A small CTC audio transcriber, trained from scratch: norm groupnorm.
Rows from block 3, named by matrix and row number. Rows with one number belong to one channel. Each number is 128 + 32 x the weight over its row's rms, rounded and kept within 0 to 255. All counts start at 0. Numbers have three digits each. After the name is the row's rms in percent of the matrix's.
# convs1: first pointwise conv (model.blocks.3.convs.1.weight, 288x192x1), inputs 128-191
# convs3: second pointwise conv (model.blocks.3.convs.3.weight, 288x288x1, transposed), outputs 116-173
convs1.76 098:174160179143135098115079174152136137155163197062081091220159101090075157150155136116141079087120135090131052144175144101128136113178119136121162102115106103096137163099129135130154198150142122
convs3.76 105:104151185148135140103120139146139078206102103132171172122130086150089140077176109130076131118124079144119213146102197104152069164153130152143105121140134102176123091123166148
convs1.77 101:122112159207140160125109121152124155136095110146115085134086151138145104095084198144098088139122096176063106120143152128114128155163097142153129095161143142131098186195122131137122145184116125
convs3.77 099:120130144117167083096156072094078159139184155124172091166090103089122130155110112145074161163076101085127098115120116140156150160183129099095164158103086091188150115099143089
convs1.78 101:108148096135120133141109095111101069155097163140091160159123094094164129166165070114136103098075164168109163165034095126074160159139116127127085146136163113099147042131130126151104102119125122
convs3.78 097:045122100109139142104075095135081100096161133076131108115082153110056143126163102120142113117147147120109119140132159089133153182118125150145153156107166162145095161140168143
convs1.79 104:134105146082113140110203115083159112139110096117102167058118097132096098082161125099145088166139143131121114174163094094150056096148077122115148124125176081215169156116142146152147152140151159
convs3.79 099:147150143150142140139138160137157145195144106068116150109090112158152068151115107112115128160124096127081136075116088096124170117138084145107129057115130077141092104162110185
convs1.80 105:135147113138135115125126162139159135161125164179153132158136151140131102102114150091110096151137118117135105126165149087156197197110165123131141101104127154106134185167095184130040129130165085
convs3.80 101:126126107122159164097153098149125072128125133109084102154038166102093109122177088140120144127157159157174104091029106123153106110091129166117169150086143151191119086139088123
convs1.81 099:139156127127151164118099061085124105170080197116104116170091109143128153103128139150123067132108092133060119129082083115169136150160131119103149095068128145134160144088092150155156144080106168
convs3.81 095:158121098037189166161142123082107143159130076102146135116134100111132089150120116121157085135151106171134137075145111157138172107131169126127161134149083122146141118149135161
convs1.82 101:114156099153164100151117143147150158119089156113102124145137052141133136118084118102149123139176064135115163125141098129173122133198120129138119102171090084121110165173112145105068153159184130
convs3.82 102:110076130167133169211151129169152117147112160072137146109151096184150100102101127111118098106123128183097152059143143121092153106099078139198113109124090119159128100117120144
convs1.83 087:114162156076178144111147171098043154162129137159132100132125097114154110152091126104133121155141100162164109187118113085148100119106119089073083104164145131159104121161174125120174147166178126
convs3.83 091:120109179167119148181077131104126076154166144122093139110146185161145108138168180147167096092124096089122054138133149138198168184102074100123127109109113136167092124130169134
convs1.84 104:082114133147143135118155176096122181121130120176053154157102094141129086124084184116187146076125140117105160127141122129117110123149123129118164127139144156118150097132075133181122120168116146
convs3.84 103:106105064100147118137175083098122170114082136131178123082103060122188150165121128202165126166114128117149126168165084141148100101159094104108162118122044091157134127087110086
convs1.85 108:121111119153187129172064180164173084111061120132098149141134095129100177145098097078171137103089152074154108121192105145177144089110124184084129092126103143090155123189141094108103156130114158
convs3.85 097:146100098102152122152171127124146164171134117145170146148124076105110122124145131157177114156090110140150161119075126124197099137065117080138087157146041132149119124136099120
convs1.86 100:094130111122099106137150069115042132094084110181117088162173081126170101113101168135165047143118074127082102101096127144097160150117132099069069137123161094091143132101085089186058130131137125
convs3.86 087:133113170097143175137097107081102061140126110129196140094104141135132171123187150163137187119138047138182099120144124095137181102077137174153192154155117137112146154127125114
convs1.87 100:139081113112139083124075127171106118217087142154082106184188091120093169107134209120168109151142103144126114155132129164167104177168099115149105120155128159121096079131158162129143145104178142
convs3.87 092:169152118162212125079073083138076102136129157146109192202127174136130099123082099119174151199115161127102143063100157153079134189104156143141132142107109139086169148156144156
convs1.88 089:077162087190171157160134116160100162099142102108117139145154069096156114106163072186135096156129105157111139196152149165092110071171119136126169117114135110167110185151115154176120191088130149
convs3.88 098:122119174096117171118106160084047112164080186094198117165076140115145160151143109175112128090165082070096082124148103116134180097139141085191199128109131067166095155143158124
convs1.89 105:108110112148114112126212177194178134140151184151145079134093104177125098116156071106166075163128182158122114080122126112093131148161114130150179197168095091093098146149124161138140139103121096
convs3.89 102:172148148039160071107138148107093175118085141130156179158144079122135084163156154127102098145139106172115117120119163092112111116156132000126144172146131161210168110158066157
convs1.90 098:110146155109120077077168154124121128103096187164138097164121127125213193065111133116107147121144102129156128094122126118138131050085120142098182182109173073171186130170163157158104127143099105
convs3.90 101:183124169159152041078130140099140136144160099137165137157166130142144135131118155149126111130104148124112122159153116150135121175174113021139030155144060162122107145130106165
convs1.91 100:098115140126104170135129124154080184171099076107145090182099098126129092124135120141121124140071121098169154135103126132061150087158127156102136128083154112111107109132126093098114118123162112
convs3.91 105:196094056138088112177111171115087161108095067144123171171103086136156129131048158122211147151177078159071117114109113128074157180124162126089153196126109108107172094098126146
convs1.92 098:189115081170127107112216150156110066131108160130157121125108113101107193158074103062120112129168125087140094087140074129096090129103131155151153116126094134140133143122186134156156170148130121
convs3.92 097:155137161117123181126088139165135076141123161082120076132131150174109113062151165167045162162141091147185160102126116188120167134119116238155186113139153067119108124133138074
convs1.93 102:152078129146178088158083150077100168088094137145122133118100113109084187097095116160171148148117150173084087120154125129154090140135076150118176114151155122151053134097049115186113144134106133
convs3.93 097:112155138123090126117117132156142121196154115087117114136147075137159107114123138150121098112157079154108099100136131096120092123117068127135092105134080147158065132124102084
convs1.94 103:088186187155113189102179073180099096109108155154092098140133138138128113123147139122173088165114130138125066118093087140133108117118098176125189162134153150062102103057149086092097201136180140
convs3.94 101:076150105125151094129177170218137128133135122081108197149159153123090096161101117137072138172151094170137139099117104146081124067105133114123120143086080154142115093167109150
convs1.95 123:179076137094187179123091125122193179161153124163089143097134161164098129175162208070146155129120097174145174141126153083098114157164115125152076092085097137130122178117130092126127138138098136
convs3.95 115:180139069120162111133161109099153158147099137178073110103125152156100124060145143164147118093090151104197124150139152148121075145093042098127126110128157158181131134093179168
convs1.96 097:139146139168171139096138148163147117137115108153128160181148095084136182092149108150176086142134144126126149131148128129148074131115109139088182147083134108144062150136125137127128145132114147
convs3.96 096:145143105089108139137180125144131131114147077157125140126112149153134096105137132093138135134093143156195119072086155165118155166062139158159138120150098160075176162123143116
convs1.97 095:147155097091144140152255098121121147123102141086149072142163154138155062134121147106092112062153099144096081105118127167123074129128169102172132175106147115121121122166144118152073079118118088
convs3.97 094:112140143160126183078124145080111082145124166131100094146059178135132171144136153113134178149164132109074067143137072111134209113163102230061224157107115138140126083145083112
convs1.98 090:139164149123146121113126155197079125119129156109155112201160173161089088115089074095117120141157118111087081125125173123090155171119132163124149106135126107082122103180159143130143182170145155
convs3.98 104:071088087124158117132239133188080107141082133134103163064105130117142098136122113123067128117127144155089113096145131096171125094159089211090145163141102065160082105063094171
convs1.99 096:089159130152160091088106175137101167156103161107154126150148139112159081109140111158145071147095119090123146089154152178137043190102108142106140076129137140085044109104087054097092103090133130
convs3.99 093:141092176099106129108119119112100081144110198077165169180091108066143150110182098115131095111129105124146130123078091121122124092210083149098143127125151094123130115126152142
convs1.100 105:126126146124176168163182154147133097126111105130098109137167151136144136144135101072187096063191142146094127114139134135132117129112155137203141129144131144125138130162107107106145136073154116
convs3.100 089:098127167125149160112193109172119140127180182100106104110092083141121178089085118148126159182189158147176134072143153117135141168125113103144129091175082155160116127131127121
convs1.101 101:177160125107126208148080161149108187087144098175103085107131045157136094079151076123156076141097152148119134089151068122129114181138102178115144068115153142104153172159119172122147088177117182
convs3.101 098:116128119184165178154086170175163034111112104116129159074142144112106089138089175163147075130134160100156146112113102176137129116088101156021104064185123126090102095117154109
convs1.102 098:147108106132109128132177133090106169131091150120167125136155128131177150154070119116188183095121122103084125174149067106117121080127085166100153136082127122151132146078058157135184097138096157
convs3.102 100:162134124049136145133069093147102131104100106145120150115098097140152098137144112086125125065160205107157129224153121159056136111106069124149126155097110127077172125133194125
convs1.103 102:185169103144131141106100136170107111091093128106075114152145162156079104097097115115127170172109121152189133112100165175122113129140155133145082136175120143117162078174084094148076190133147069
convs3.103 108:143131135140166151110207133105129127161095086057173107143096104174095074038114060112119082076127069142148127160146125166181100044176152162131107136107182111165160123113205167
convs1.104 094:163095148154122157174194137095148148113150123119128130116124135106129137083140089145167147133112174106111181049179126087093058065135168184108114154099123154153085111073063112131123102132085110
convs3.104 103:148143124073105144135105108163153194137172119155121201100142137080110158084147135209152119097120129124181156130088171168095103161131151100096102088114076142125098131131094085
convs1.105 106:092068173159160101089147154115066160112095126053149074157172119080102129136098125128147121158142130103176101136049177108152052145098119081105123107135147104113066124150123170205132160154125127
convs3.105 106:106144178109068125146116126168124164123102086196162146138078092109100177149136131171168153138109098089123131092127147139091140143129077138106164163106128124159153117155157096
convs1.106 111:142093141184121175098087128180161119114156088124160141068145137135136082146167123095237123139131156092058114179096138160111160137144094119173083085108144109105104177160129121166140140081162184
convs3.106 101:159144129096127122105136157100127101164149088172119132183159158138110108182081128124081134106138145136091109161178163141168153134146098088095153097077128167122129145110120086
convs1.107 097:126150149137093152143068149185168132102079172144115152206178064076146123112090085122180137066146095096142144106144128192122126169114113186180162174105121123151087158096091130124086183149091080
convs3.107 094:169150065050144084163177108166117163085105137145116113095110108169088084124090103132163137192145171154191095116170118150067111112059173164073206140097110109115150078082074108
convs1.108 109:126091153141150177098156142141149143108126137134111124110139139126078143116153120100173115106128161057069101104136110149086145118153143120090165159126092131106105128113118127140114090110179198
convs3.108 108:197167139130123069146105133075091129138108060142103144085138192079168114107099145138072151116147176086137135136121121133159143152123082089134107152123125141141092125149145155
convs1.109 100:126129129114148155161128157160163099099132162132103158107121062086120101150114136077173104124141114094128184140041048126091116133104137191113113145119129081163181112114138131142111085095103167
convs3.109 091:092131163137135094118091099150130128086089130063095136104109158110142175135131150101101083069106143166139194153091071148097138142144110184158123103158098107144119116175160127
convs1.110 102:142087147107144081128147132132085195205144128132163043154071082121101136118110137082153140134127162135117117091097142143152201061170128104176124142129129103043174095112142122095156161094105125
convs3.110 101:135123092161142091143105128154148141115163146135127122105074142116118168074105195148190098097127104168113161124094114123120106127065127103154113131056137168097105097129077108
convs1.111 079:141062119131111147114109135112156153114063144093125112125149117118163102052100115055157113170177118095161116147148090137179125135109093111094127123095117162123112109155088188092145098078137094
convs3.111 067:218081131119090088134120129134191186151198094087125153113110100165122179109141132076157162146160124135117117126048172138158098053134100203081074070112152110114185137131098149
convs1.112 104:121095151073195115068074175160113073096064111136125147192165159123105168156127151088123172180140162104078136114172132118135128132157110188083071186151129085136178166188122089165140106155139108
convs3.112 103:152172146143144125145161136113099168128120133119150099133207175126136081135115107113081121121140153115113145086161112182153152152159155113109145178128178132168153169061159120
convs1.113 099:066170175195122102135107139234102156134083153134185107127116083187153153101124130148149142170096079151100108104101146115175140139086135116151151133105145101135204109147106148089041132086154129
convs3.113 101:156115086083148112111208141149140152078107116071147104103106160142150123157098109156121118100129182119110118136131138107159142138087096140124123075135185098151144165139074114
convs1.114 097:153105140138139143109158105103122122145049120099181146113136093172121101173130081110139162183149124110134135180178166107087156116117180116126134137135147139161099129141119136197105166077110150
convs3.114 104:129143169125105112081130117095150100115122172166107138125094139125129121122178163139137208068144176151140109111146087096155150125099149108118126130138147111130120142177082041
convs1.115 096:169095152132113130125150166183111087196113141188151137162164118112105087132182197097089085156121163094136163106195114111057173179152140136111140124075099140065105096063179140151120103187121119
convs3.115 097:146091129137135139154154129154199111177136084109125159131145118149117122162138108124114083140071122103170139085190115155197181137102082164105126115118134124160097141173145218
convs1.116 108:105099112150158166118026127103149137089179167059095136181120073094139133110128088094154103180115115101148110111144103108173102163183127147147128151152124114122167096136103158094123104044117142
convs3.116 099:096169115085075080116104075084157091060064080162093167149120118150106156122133170120165108082151168152116152102148141112137134097164164102176143186120137092136167126183137144
convs1.117 101:161143106123110140158144075128149151115141152083078099111131104130152140109107152095144112126112105192068099103063131105121160151107161116127103183125139180121075124134160129101124173111166093
convs3.117 097:128102090141083142100133133161097142114150050120148139118139142160109115084081136087080117094142143141135164106127090078107096169148158098157127145104143164146147126151169157
convs1.118 092:158091126174138136108106140123113101094159116079127126123072119116058181099127133180109136174167193144070129093097143167089103136143120096132171167134170149176117140063077134120139131141150112
convs3.118 095:168101137171162181083121193082090115131167114128135091123110139131146129132180099103085202114129117108185174128146085172117167189129100165152091147149158137133049142116176137
convs1.119 096:152096121131083124170136138136103163074122234129134078114126158090100136121108090114076088118148155142186090092168139071142153099136129108142175152081120063131141104108153131144180207191149119
convs3.119 097:151152132152173144088130162129187184065150093148133082109174115118109101167069105154184084129119153108128131116154117125157141097139161054108121110088186148096117151130150114
convs1.120 102:134144184196155131148115132142095103126082136133110117119123145108142159112081147116093046138099092028131103099141160157148150156133156083101134137115089102077116084134121111162157166176155136
convs3.120 095:089110122162141163154115173068121122154196191133138133137143106156134111114153119121132175149092063171086153100083158149105105080123149183148163142104135128156093144132156136
convs1.121 099:151115128124107096112178124126108112101061214122170094146131156108105114082102118067130132128213157143131000114096142135152178130076188205121154133111084092161085106177099100151140123105131117
convs3.121 104:113046201167102125153172138171111152175067206112122114134103190083136094187113162126140123084153053120152145089112137118128093088123135110111160116142186114084097089140146145
convs1.122 105:087191154158134119174121093144098141119172112133205088145146110140130115232207054087161124074087136098142078126125108130123216131141133127145123132136151116112216121116153134115151162143146094
convs3.122 107:139095161112160129065110133116143096151107146094138060148083135072170106098166087145133123144084146100123107149102112154111127110193132121178147116141098132172080124176149091
convs1.123 097:123147166085140087070181123132145140122165107108137139139151132114130171119092135130127120095134144137112175060164120153168120083157098110175071192079100165069136092104145151072099144082146127
convs3.123 096:091130112147143144187105111153119140155110157023125157145156047150195139087075153157132157123158135103074088079122139113116120100168058111134117086082110101148110122084103078
convs1.124 095:117158153097110167130144083149152188093127098195126140058094098146140147170117096057173084128165131174134144113107121181143097132077110107083090183127184154148140122179152123171051124122123145
convs3.124 095:113087138105138090117134107122149147145117167155145124119090146131097171116171122124138125102096191106106143050078138154115170153179075134177134137092115115144101201116088169
convs1.125 103:116094141099076101140117091182128115130111219164125066161150152079074145149081082070147137107115114093133109072107103131087157173071155161144165104128138141110121105170172110113113163103151124
convs3.125 109:139125164157120056129254146157138181141178130139098102130118137133143142158162126161108139133135101091171141130133082113116076204141086173120150100124170108149116170132100112
convs1.126 101:109153141108177176168089101108135154081196158127146126162148138085093152151194078106154157093087197128196123165099106154156075118145090125120095071059112108134142124145107121156106158117070142
convs3.126 097:158098069125107112071144092134143110135104118106101139180116121119153121113157077092184144079163214170116128125110103122118121107091162131166111173098088096075185084124145112
convs1.127 102:105104209162078154154050135067149139181136066131120117113136118094086181204150065107175120124094128122120095107133167133149150150155128169100134114147143122122145155104077093121084091122188129
convs3.127 100:104101104127167121095084100118160093116112151112124122204145128173156151096164143125132151165075084130099100127145187118140107130208067159116132141120140105131134072208138228
convs1.128 099:094116088151154147120109165051138148149120103126145155126102195162072114098115123120096119169128161145123085152183123158104119146134164096065084074153168054139125150085163121187133097106137211
convs3.128 100:069111170104115128085106193126133104114165169094124117158149121097152099157125181182132135063184096130129059076137073150135105129129100163132162093084120148113143080103114153
convs1.129 100:162084159125181130106112143123120176186135143105158125175145152082123166146180148093110163125136159093172093116124164093115175141119099159161086148113121142161141115078171078149110124129157105
convs3.129 097:134129106075139149104143116153102128137165232124109135118068119112134073083110138095120149160097126156124148122091141114177111124113098101127046090042145161145142080093124146
convs1.130 105:094156135121161078111128143116153132152135098152140124228129080183129096155183137168187193166084131158112138131137106123127136133154104200070111127148169119094137130156103102074118138127108143
convs3.130 100:115127130193178053130145115137150165136194043186142134159117170130108111140114128134142112086110149138148184174150111077161133142103145075164127104122130151133138149118103177
convs1.131 102:125167112140122062077166091147110133129070186156143170136121141070207153196092107072148108135133070170164118124131141162129195146124095162154140103169150165155108127112141143162148137165156114
convs3.131 101:160173185089100139093074129107089112160127145153095095121148173123087170165104057152077167201100121091152109059085132239118113138190160104096075170111109170135119127109136117
convs1.132 101:102111086136181091127131179169105123163104175121068154157107119127170179142138036098132123113159119090124186085135065140174109165112085113128195099118127184125123141128119127152080074124163153
convs3.132 098:111073118100156126112127108101142154155127073082103068119145127171111126096128116098186081164087093171132083140166145119159144125097084150166176131098086084151082141162121131
convs1.133 092:137122104145081130205110123133151140125193197130119080112105158189043128118070145097180117142096168131166140157143129139083138108118146133083166120118133107083140132117136105110082135121080168
convs3.133 098:137137087085184158150093119094116113108081109129166127120120134142096177131156116131132096153148118115073122091157138139150138191173139051128137156129142092109095158121152158
convs1.134 099:137128173133148126098109086134131108173130156143122117115164080134154116078146073137180088113114128091115123108138143162117191086175110067127142117099156126105124142090087050144083071102139167
convs3.134 106:115187169152103084124040154111158159147192185198171155186114110151132121124132125109119128195117143121180105147170085130158139151155118150127145153140110111119144112153130116
convs1.135 097:118119136130139164140159106184131060130134109124130141133058096165115129130154124146143132217110109136166122061143127123146167133107125105062098164071116163091147118174225145139166138135082153
convs3.135 096:169137125191114102070114130141111165114098166117066144149163160104112109091108131183135123126161141180090131178147098131171119130136145151109141132143176124162101131179101156
convs1.136 099:118140175146106124135140118175123158112142137101181129134118113086187108131156104131103099026098157116181132131024063130164176131076172134147110152124102105131187105136155133164122160186165167
convs3.136 105:106080147119146225104085087155142092129099130139132098096073132110129115128182071137153169153165150133184134144098117129153150129124130209169169102137124157102147145140151131
convs1.137 100:133085130129078087089062108210158154095148110113154133191078140193085121124118106127143189092160132166135147145077166161096124156122132153116165188100120119125146116058182115108150150140146178
convs3.137 103:170154093165126135150128129168101123090167174166141124140159154120136178073208180166111159158120093103200147123079096155156087114166151163090103139098115123132096107164098150
convs1.138 099:160161147079113081168086151180127097106140132092127150174120124090118095179135158045130139066127111120107093061161100119158081111144163119137140119134127161099119156086086091132071129154164117
convs3.138 104:123107120155132170223143133150101134127114130107136152162150127130049097075129158092154122171150126145149115125085126063082106124126100140168149125103178155135136071102081143
convs1.139 093:108117139063175189141201177096101136121128139081180103112172138087129122106073119135110138146137113174112077124051183118161138165132162090111120126112099124118073061140098105137113131140100158
convs3.139 095:128126136046110078151117108075161147151092104131166127095075121093133089160125135134085086156200190099110137120123106175114137123117171091103117132099122172077172119150143142
convs1.140 097:119157187085126143172110140145138164111160105119139140170090105079108156117131105119161104103120132168108098082156116146107174160168140170092133136172164110198061096125166051114103135131139137
convs3.140 103:185150116169148142123114136152092145138092123147185112129147070039103240132152118125147120144121126133128152105154111144138121128138125092164091143134132150118125127101126175
convs1.141 103:156144152141132138085119098107152115134120129131196168184154126141163077192197188121101152126153150175148115116076089133152200106125156149167164127139126070128189136132133113163143131128097125
convs3.141 104:160118115118122109181166113121147162136170044181113169116146085135056154097138155164134159111125143146192204141118117112129174145077113116134100153136151167155112162091107146
convs1.142 103:126175081125173115131174162100108136111147129126137164110136140105142000143122178062096148113136126066124179154086107072142115124130145083120168138172116119140126146088099160121130098152193104
convs3.142 104:113140170139088108058142195138136066142091112093155105103126106075130100156122105144083082138042139115110167143057107180133118124161124137061132126181172087115175169190178165
convs1.143 102:116083119119079161096128158149151121189094163154149106108143121156105082093098116110141183128123133119147096089111131041173048145110144111126122150095125145129133074150114137143102132196131122
convs3.143 100:122107109181128046114113110172070179093093116145176163154176078154116162090116123137103096140108115156072144102136163161111164192059140060122149136159155145100120092140144147
convs1.144 100:148149112076139105150102168071150138094100117174051162146100099154132101110087173107130134124152092111078121162112105159139084156126159152169126151117130135134125122118142194160111090151135142
convs3.144 088:143146113115082114211093109184094136162147099114180227173202141107117152143170158152097099157182074118136112118122098101081069052167213083147081178178159113099165072111116101
convs1.145 101:122111141117136134064101121177117111110093133158112136107123172112106080091095125091166157140183096138098091129198117074101145142066172129140130125072130118108109145101206157126162106129101104
convs3.145 106:086172170113143153142178108144150148119054099163125103054101116137132187153152107106092165085164148148090187072121159146063152189160059173086193061106123112131063130110130075
convs1.146 099:122095114112174103097150110106154116126111138143159152167161143096069076165105089091171089152098149107134093115175133172134141120140137137139180117148102070163164161162147147093153152112132138
convs3.146 107:101045164063108160196149169217094102125118138096155102108148140088073122115113147153085150069114087162116114097137084103102115144125105175108147101100140123127142073133105164
convs1.147 098:181129098153151145192069183143150151162074184110098107135077158108137132086104157128141129138150159061085149120159130149105111149105105131076121133081128125169123124153128067156129119148116119
convs3.147 102:133103176115193138104185143090132112116149152130077112094122111157112145198090099143121103140074183141125193144139163115184137136123066099148154071069097156212063180105166133
convs1.148 100:128096129162104167135102145121142051058170111125126140153096082111164139122148125184123109104154168135126131100156110107123180105155116137142244079127126130141141102148169136125155112130125097
convs3.148 099:154137108140114081080150121120155155073151041167107105139133116084106108102097135096226052074139167115126164148141142142099091139088126095177097156105124150142108123110100101
convs1.149 101:160138096126122111098124110160101051133121113174132107127101125156110076104104177112134180145127152097089133122112187076157149086175104083194112138117108151125080132143081102188063155122216171
convs3.149 095:145152145151135101139129105073084151067111090127114124147138119151131137121159089158152155152127161118121106087172109184122169064083168080103121115137142120127151171128076134
convs1.150 098:101091168119104096114181159104093072111189063124113123157120152094099139126095118076096167155166190122172168148109076059122101138008158095123161153111055153146098092072207161093209146103098148
convs3.150 099:095102153127153134110090167058107039142083089109174163127156160126141108147174135114106178147144127152219137106148079165147162137150161143120162172135142090142097151104157216
convs1.151 095:131096204143130111123112124156076146119113186185178130183137104098154116135211138127192142079094175141149133068090115157106164102193125192128124122118102120107159178043094113135150137114057124
convs3.151 104:149122146084168079090120178146161138072160159100133145171172139189190070174060158152170148130096147136082114171126126109140191122097182142114132138123082116123159148142100097
convs1.152 102:106098125132129097124113131150151163110198110136167150141171143084135130051113112105139110208153168150169121149162115127171144109146082079158158152111114145090098140113166082126100134071120153
convs3.152 098:158136165150153076062128147110113066159111167122102157150128115158167159130117126131074114123105054138108183136152108146133109076112112095106136136122148091114128103141129099
convs1.153 102:140134202123116125048133108167102083086150102117208161126149143118114131103103086133165157132158133091130157115090103165163157097161146147136154177121125115125133061130164139157050124154180092
convs3.153 107:104120107159098087117154142125143108110111123168136108153110152071122164128167203078124109134186122107185146139091152088142089103178104152160117188110166149150156067082099090
convs1.154 093:133129102147076116134132112172103119121133161141119087071152087181100113128130138127161114157139131134171101090154129120107161071186093188155119116114143079108206123114069104158127223165134137
convs3.154 102:140126085162161102139146111182102155118163129160153135175141160123114151106101176209134108144133140097162089092150139176142166133088171135144175146118177123110164134105095197
convs1.155 103:172141151146116116056177157085162109165111154076118076149096105124120023190155136112115148096137181156150138095108162108141107142100118110171122175168101094129111137137129158179153153156128162
convs3.155 114:137160155095145111067115169175105094106090179113123071138145131205135082157095084126156092094151145122100055086093123105106148149125088120182111130115124079201131114189132149
convs1.156 093:127192178147072104133155139164117121112165098151118093179101135143144172094134161219155145103081115156128123165120137140123098129106105096136168203099171138101091147134136092145109119202143110
convs3.156 097:130118121133166134106087089151171111080118122106105163155127135150152174120133162110205121126128176136110124104050096151129218130148106098056111152077052188144116058120080159
convs1.157 112:112102065094187096059214113121118083101083119130123115139131111150099124118106128071133116152169125149165109166122110112102094197121139094138108136123163082146083174094121117106134200127115064
convs3.157 103:102112115152098079085128096154153128128086104124116132106133112167132163112149169103141106078130126084155114107143150088096078065150112141142135145112136143170167146145141124
convs1.158 101:152106105170119149129132113086105099129081183108150155159189142173137134131161230084143151172127142172056109174165131169149192167154126117091123134131152109133155190164084157130135099122090104
convs3.158 096:134102140125091162133123187167048116130120151153114100159106118161181194151107139154084194103077108164090125122120083091154114156139135145118144028151094117127093134095109136
convs1.159 092:165100104171158168139135144165110108128050117087169120133163126136111166114152127139171125116148134154158112172073167105120159106139102152107186121159151200114203159151129131154106146111149118
convs3.159 102:130078057146099148119097117149079140102172135115163112179155103142167126077139144180096118132069117112161107084196137125128150160140144152144129152124158087054099114093142147
convs1.160 105:159130113151052098192133128160105137151137124129162066155119141142120148146143110144132116169121134144146084076085160211078111134093151122130107153080152109157197102098101109126071110170123109
convs3.160 107:122105080131149126140160119127134121116140104146063142143110166097148132116110097121122131181139123131133163127157109152161130152132164170116104156102059112158125161070154111
convs1.161 101:131162084104163172205117055122116147125141108101136130172136083104115129090122172179143083096088142081103110141135099145149136130172129138145181079091118160085125157123123157085151115159130159
convs3.161 097:126163178127173101040127188127106102144141127148111121110123158117133120145165153153096165133121178073154114191143114189147218143137095148080096131074146089196109178112160143
convs1.162 105:133122105102133152153135148147129107144062181128103145093100098157170149132096104112181105128105118170145202135108127077105059197133110112093063137124150132179124135175155131092094157101156145
convs3.162 101:115110108120091120113127086117145140109127080083116170091132150108067098094180167092104160175105177121118142134139099118126140140144147143091140145168189114168124075157166129
convs1.163 095:169082106173128129159113170116141154071149116148142163154123131155161141126172115112137195089117151086138113126176117088074118170097149162067112163122131133149157139089085137078105162131108114
convs3.163 098:082125133159071161141138173125110132098120091041104103112105099126191146104116126141063114184065110149121203113123093124090080131130126170131054107178155088103063134161170127
convs1.164 095:105132111150111128082140153123153120041068112087086102116149129199057157109072140085120064094204177143139117044145167070076105133155056097109125058127128186103124094129168071124129116097176103
convs3.164 095:077162140095093117117088099132108099118097172125163067184165087095145111119160127114186070130080184089089088089081115091075067095139140134149135141101087158159094091129137112
convs1.165 105:089121105133174107118191159121128089175094114120074117111171100159151108075114097094173077154133139160172109083164145107103150154152121124094101089125142163073101157162137085131121116096163158
convs3.165 093:095074152114171126106133115121090174140085113125133136204100070082169146139121092137171125118110144086095063133113171142151122072170119100142141166110119146158210175145109100
convs1.166 100:124161066166128119192129094163039087136123105113105131179140113095100105102076158154135167107072085150091147153134119137125143141183144203138143112158134135089100152214049139066162129105147114
convs3.166 103:114130101114131133086179136151137096126101156078137168091101081158174182164082142089142102185105142145126134115114048114167089138125157119141112108125078091115154182195143124
convs1.167 104:115160160109119113151177094081141130151111110072098135165101078105140170130136094157149136119155119170133080122104106147132145125169093132168115152088117221153112098065136132138183126088119173
convs3.167 104:141153112098117127126116141134147147092093135180156135131133178101102117109210159144089198132121160082120199119219144185103094139112154102112170163152110165081083171168161164
convs1.168 100:155125122128122181131165139166129102161244103107095126167152105053103087106141139142135092118072134073117050088108127103080148125199102093128124115155143155100126114082118108106135111135102162
convs3.168 097:149106100070131129135097080114100166109116121096141136073091080138076108120149096153132120131177176148159143121098142132145112117056151097131098130178141207138141105196092109
convs1.169 104:077180124104123177116133060183125090147149118137079118108125069157150103113142130077160113136179133136192151120131104082123147148134113130132128153113123125139135103154196140151233157136096143
convs3.169 104:138140182142111099112169056119188123151136074111103135075174090103137161083152167142112141106124073125148152102135151132100107111080136120085171095117090155110118140065115094
convs1.170 103:135143115094147149179122077138153105117162138102089120135050128112145120129122102135105108099155089144107101103060166186099169150088153164118102153164151141166103100130160123074115155052149126
convs3.170 104:158113162176139169068179071112071162115128071091159098148153105148117162109094063111132176086117152168210137118099098107146127128111116106186122062149155109145138138120143180
convs1.171 095:122132153161146144187102139151124130167144146115170146117149142125096177212106134108130147150136119126097092092148159113074161113144080133108160098172102236099143119092106146194129169139100147
convs3.171 095:178140098171174074147173120124157108140150143114116132177135164201134151164120160119141169150047115116108141172097088119074144130102163111157146129145106125107144080139101142
convs1.172 098:140096111113160141138131099071071148169091160091148119131098121136101135187116092074127175164108172140117120143081156158116155109057121095071153151152110106160140079171170135171095101080090131
convs3.172 097:093135107069103105122176175151114188157179076108106108125188140126128145086165124173190109102190180148168199146158118048055106142090103118114118126135139153133112096070119132
convs1.173 099:150122152161146107141159130171098186143123217114106109144156158177114168118139135156138108189128155153151143126151146145139094149109101139138132109078162161126154119132118157119139179159066118
convs3.173 100:056100145147092097137148161068147187171130131097124103117162111081143153163125110139120095162137078142128170131110100160153077127171150107143154161135082119127107113160168092
convs1.174 101:148128113142122109156115106115169148123108080079182132161109150110110125138148177099153151121071146203114158178096086136158168118140146138118137219140139109105102147105106166097113076141127053
convs3.174 105:078189106150083134136107101131061120120156166102175114163124146133171120088119143172142129119168149147138154136067068134095117154163110127101126118173060139138078130153144113
convs1.175 092:176171105143135134092112151047114101150133141113133168176146127089136141170137121123180099192160159140116200120112097077158074166130091134148136086122119109149099161116118143179159152088144152
convs3.175 088:127182130116107201095116161114134086174122119159151134120085131073121154147121132160092091112131074108137091069143087159095141174209124155129151141146160098101134115213090059
convs1.176 101:152130150159185063131195173154107066163160128157075106161106101112127126099141117148161132148174133196098110115173182153143118141109153093126134150117172134108112135152137138138124120138150141
convs3.176 096:115105130132113150067128128111139149154151165134147142113141117161179141217124178139123191151111115158093094110135049111116154086147123168120132149089077193188111088201095080
convs1.177 099:188146096120172142095105125163157156107091181121159175172121131154064143110134134142117136152126119131104140151158115146163151124161175112151117138123081158120124149079098097155129207167116147
convs3.177 101:067186111091127149125135096104129078153146085148096152111129131114126147093118098159124195104161186140108123126126118085106083159109185209163220140142074125127137128104158095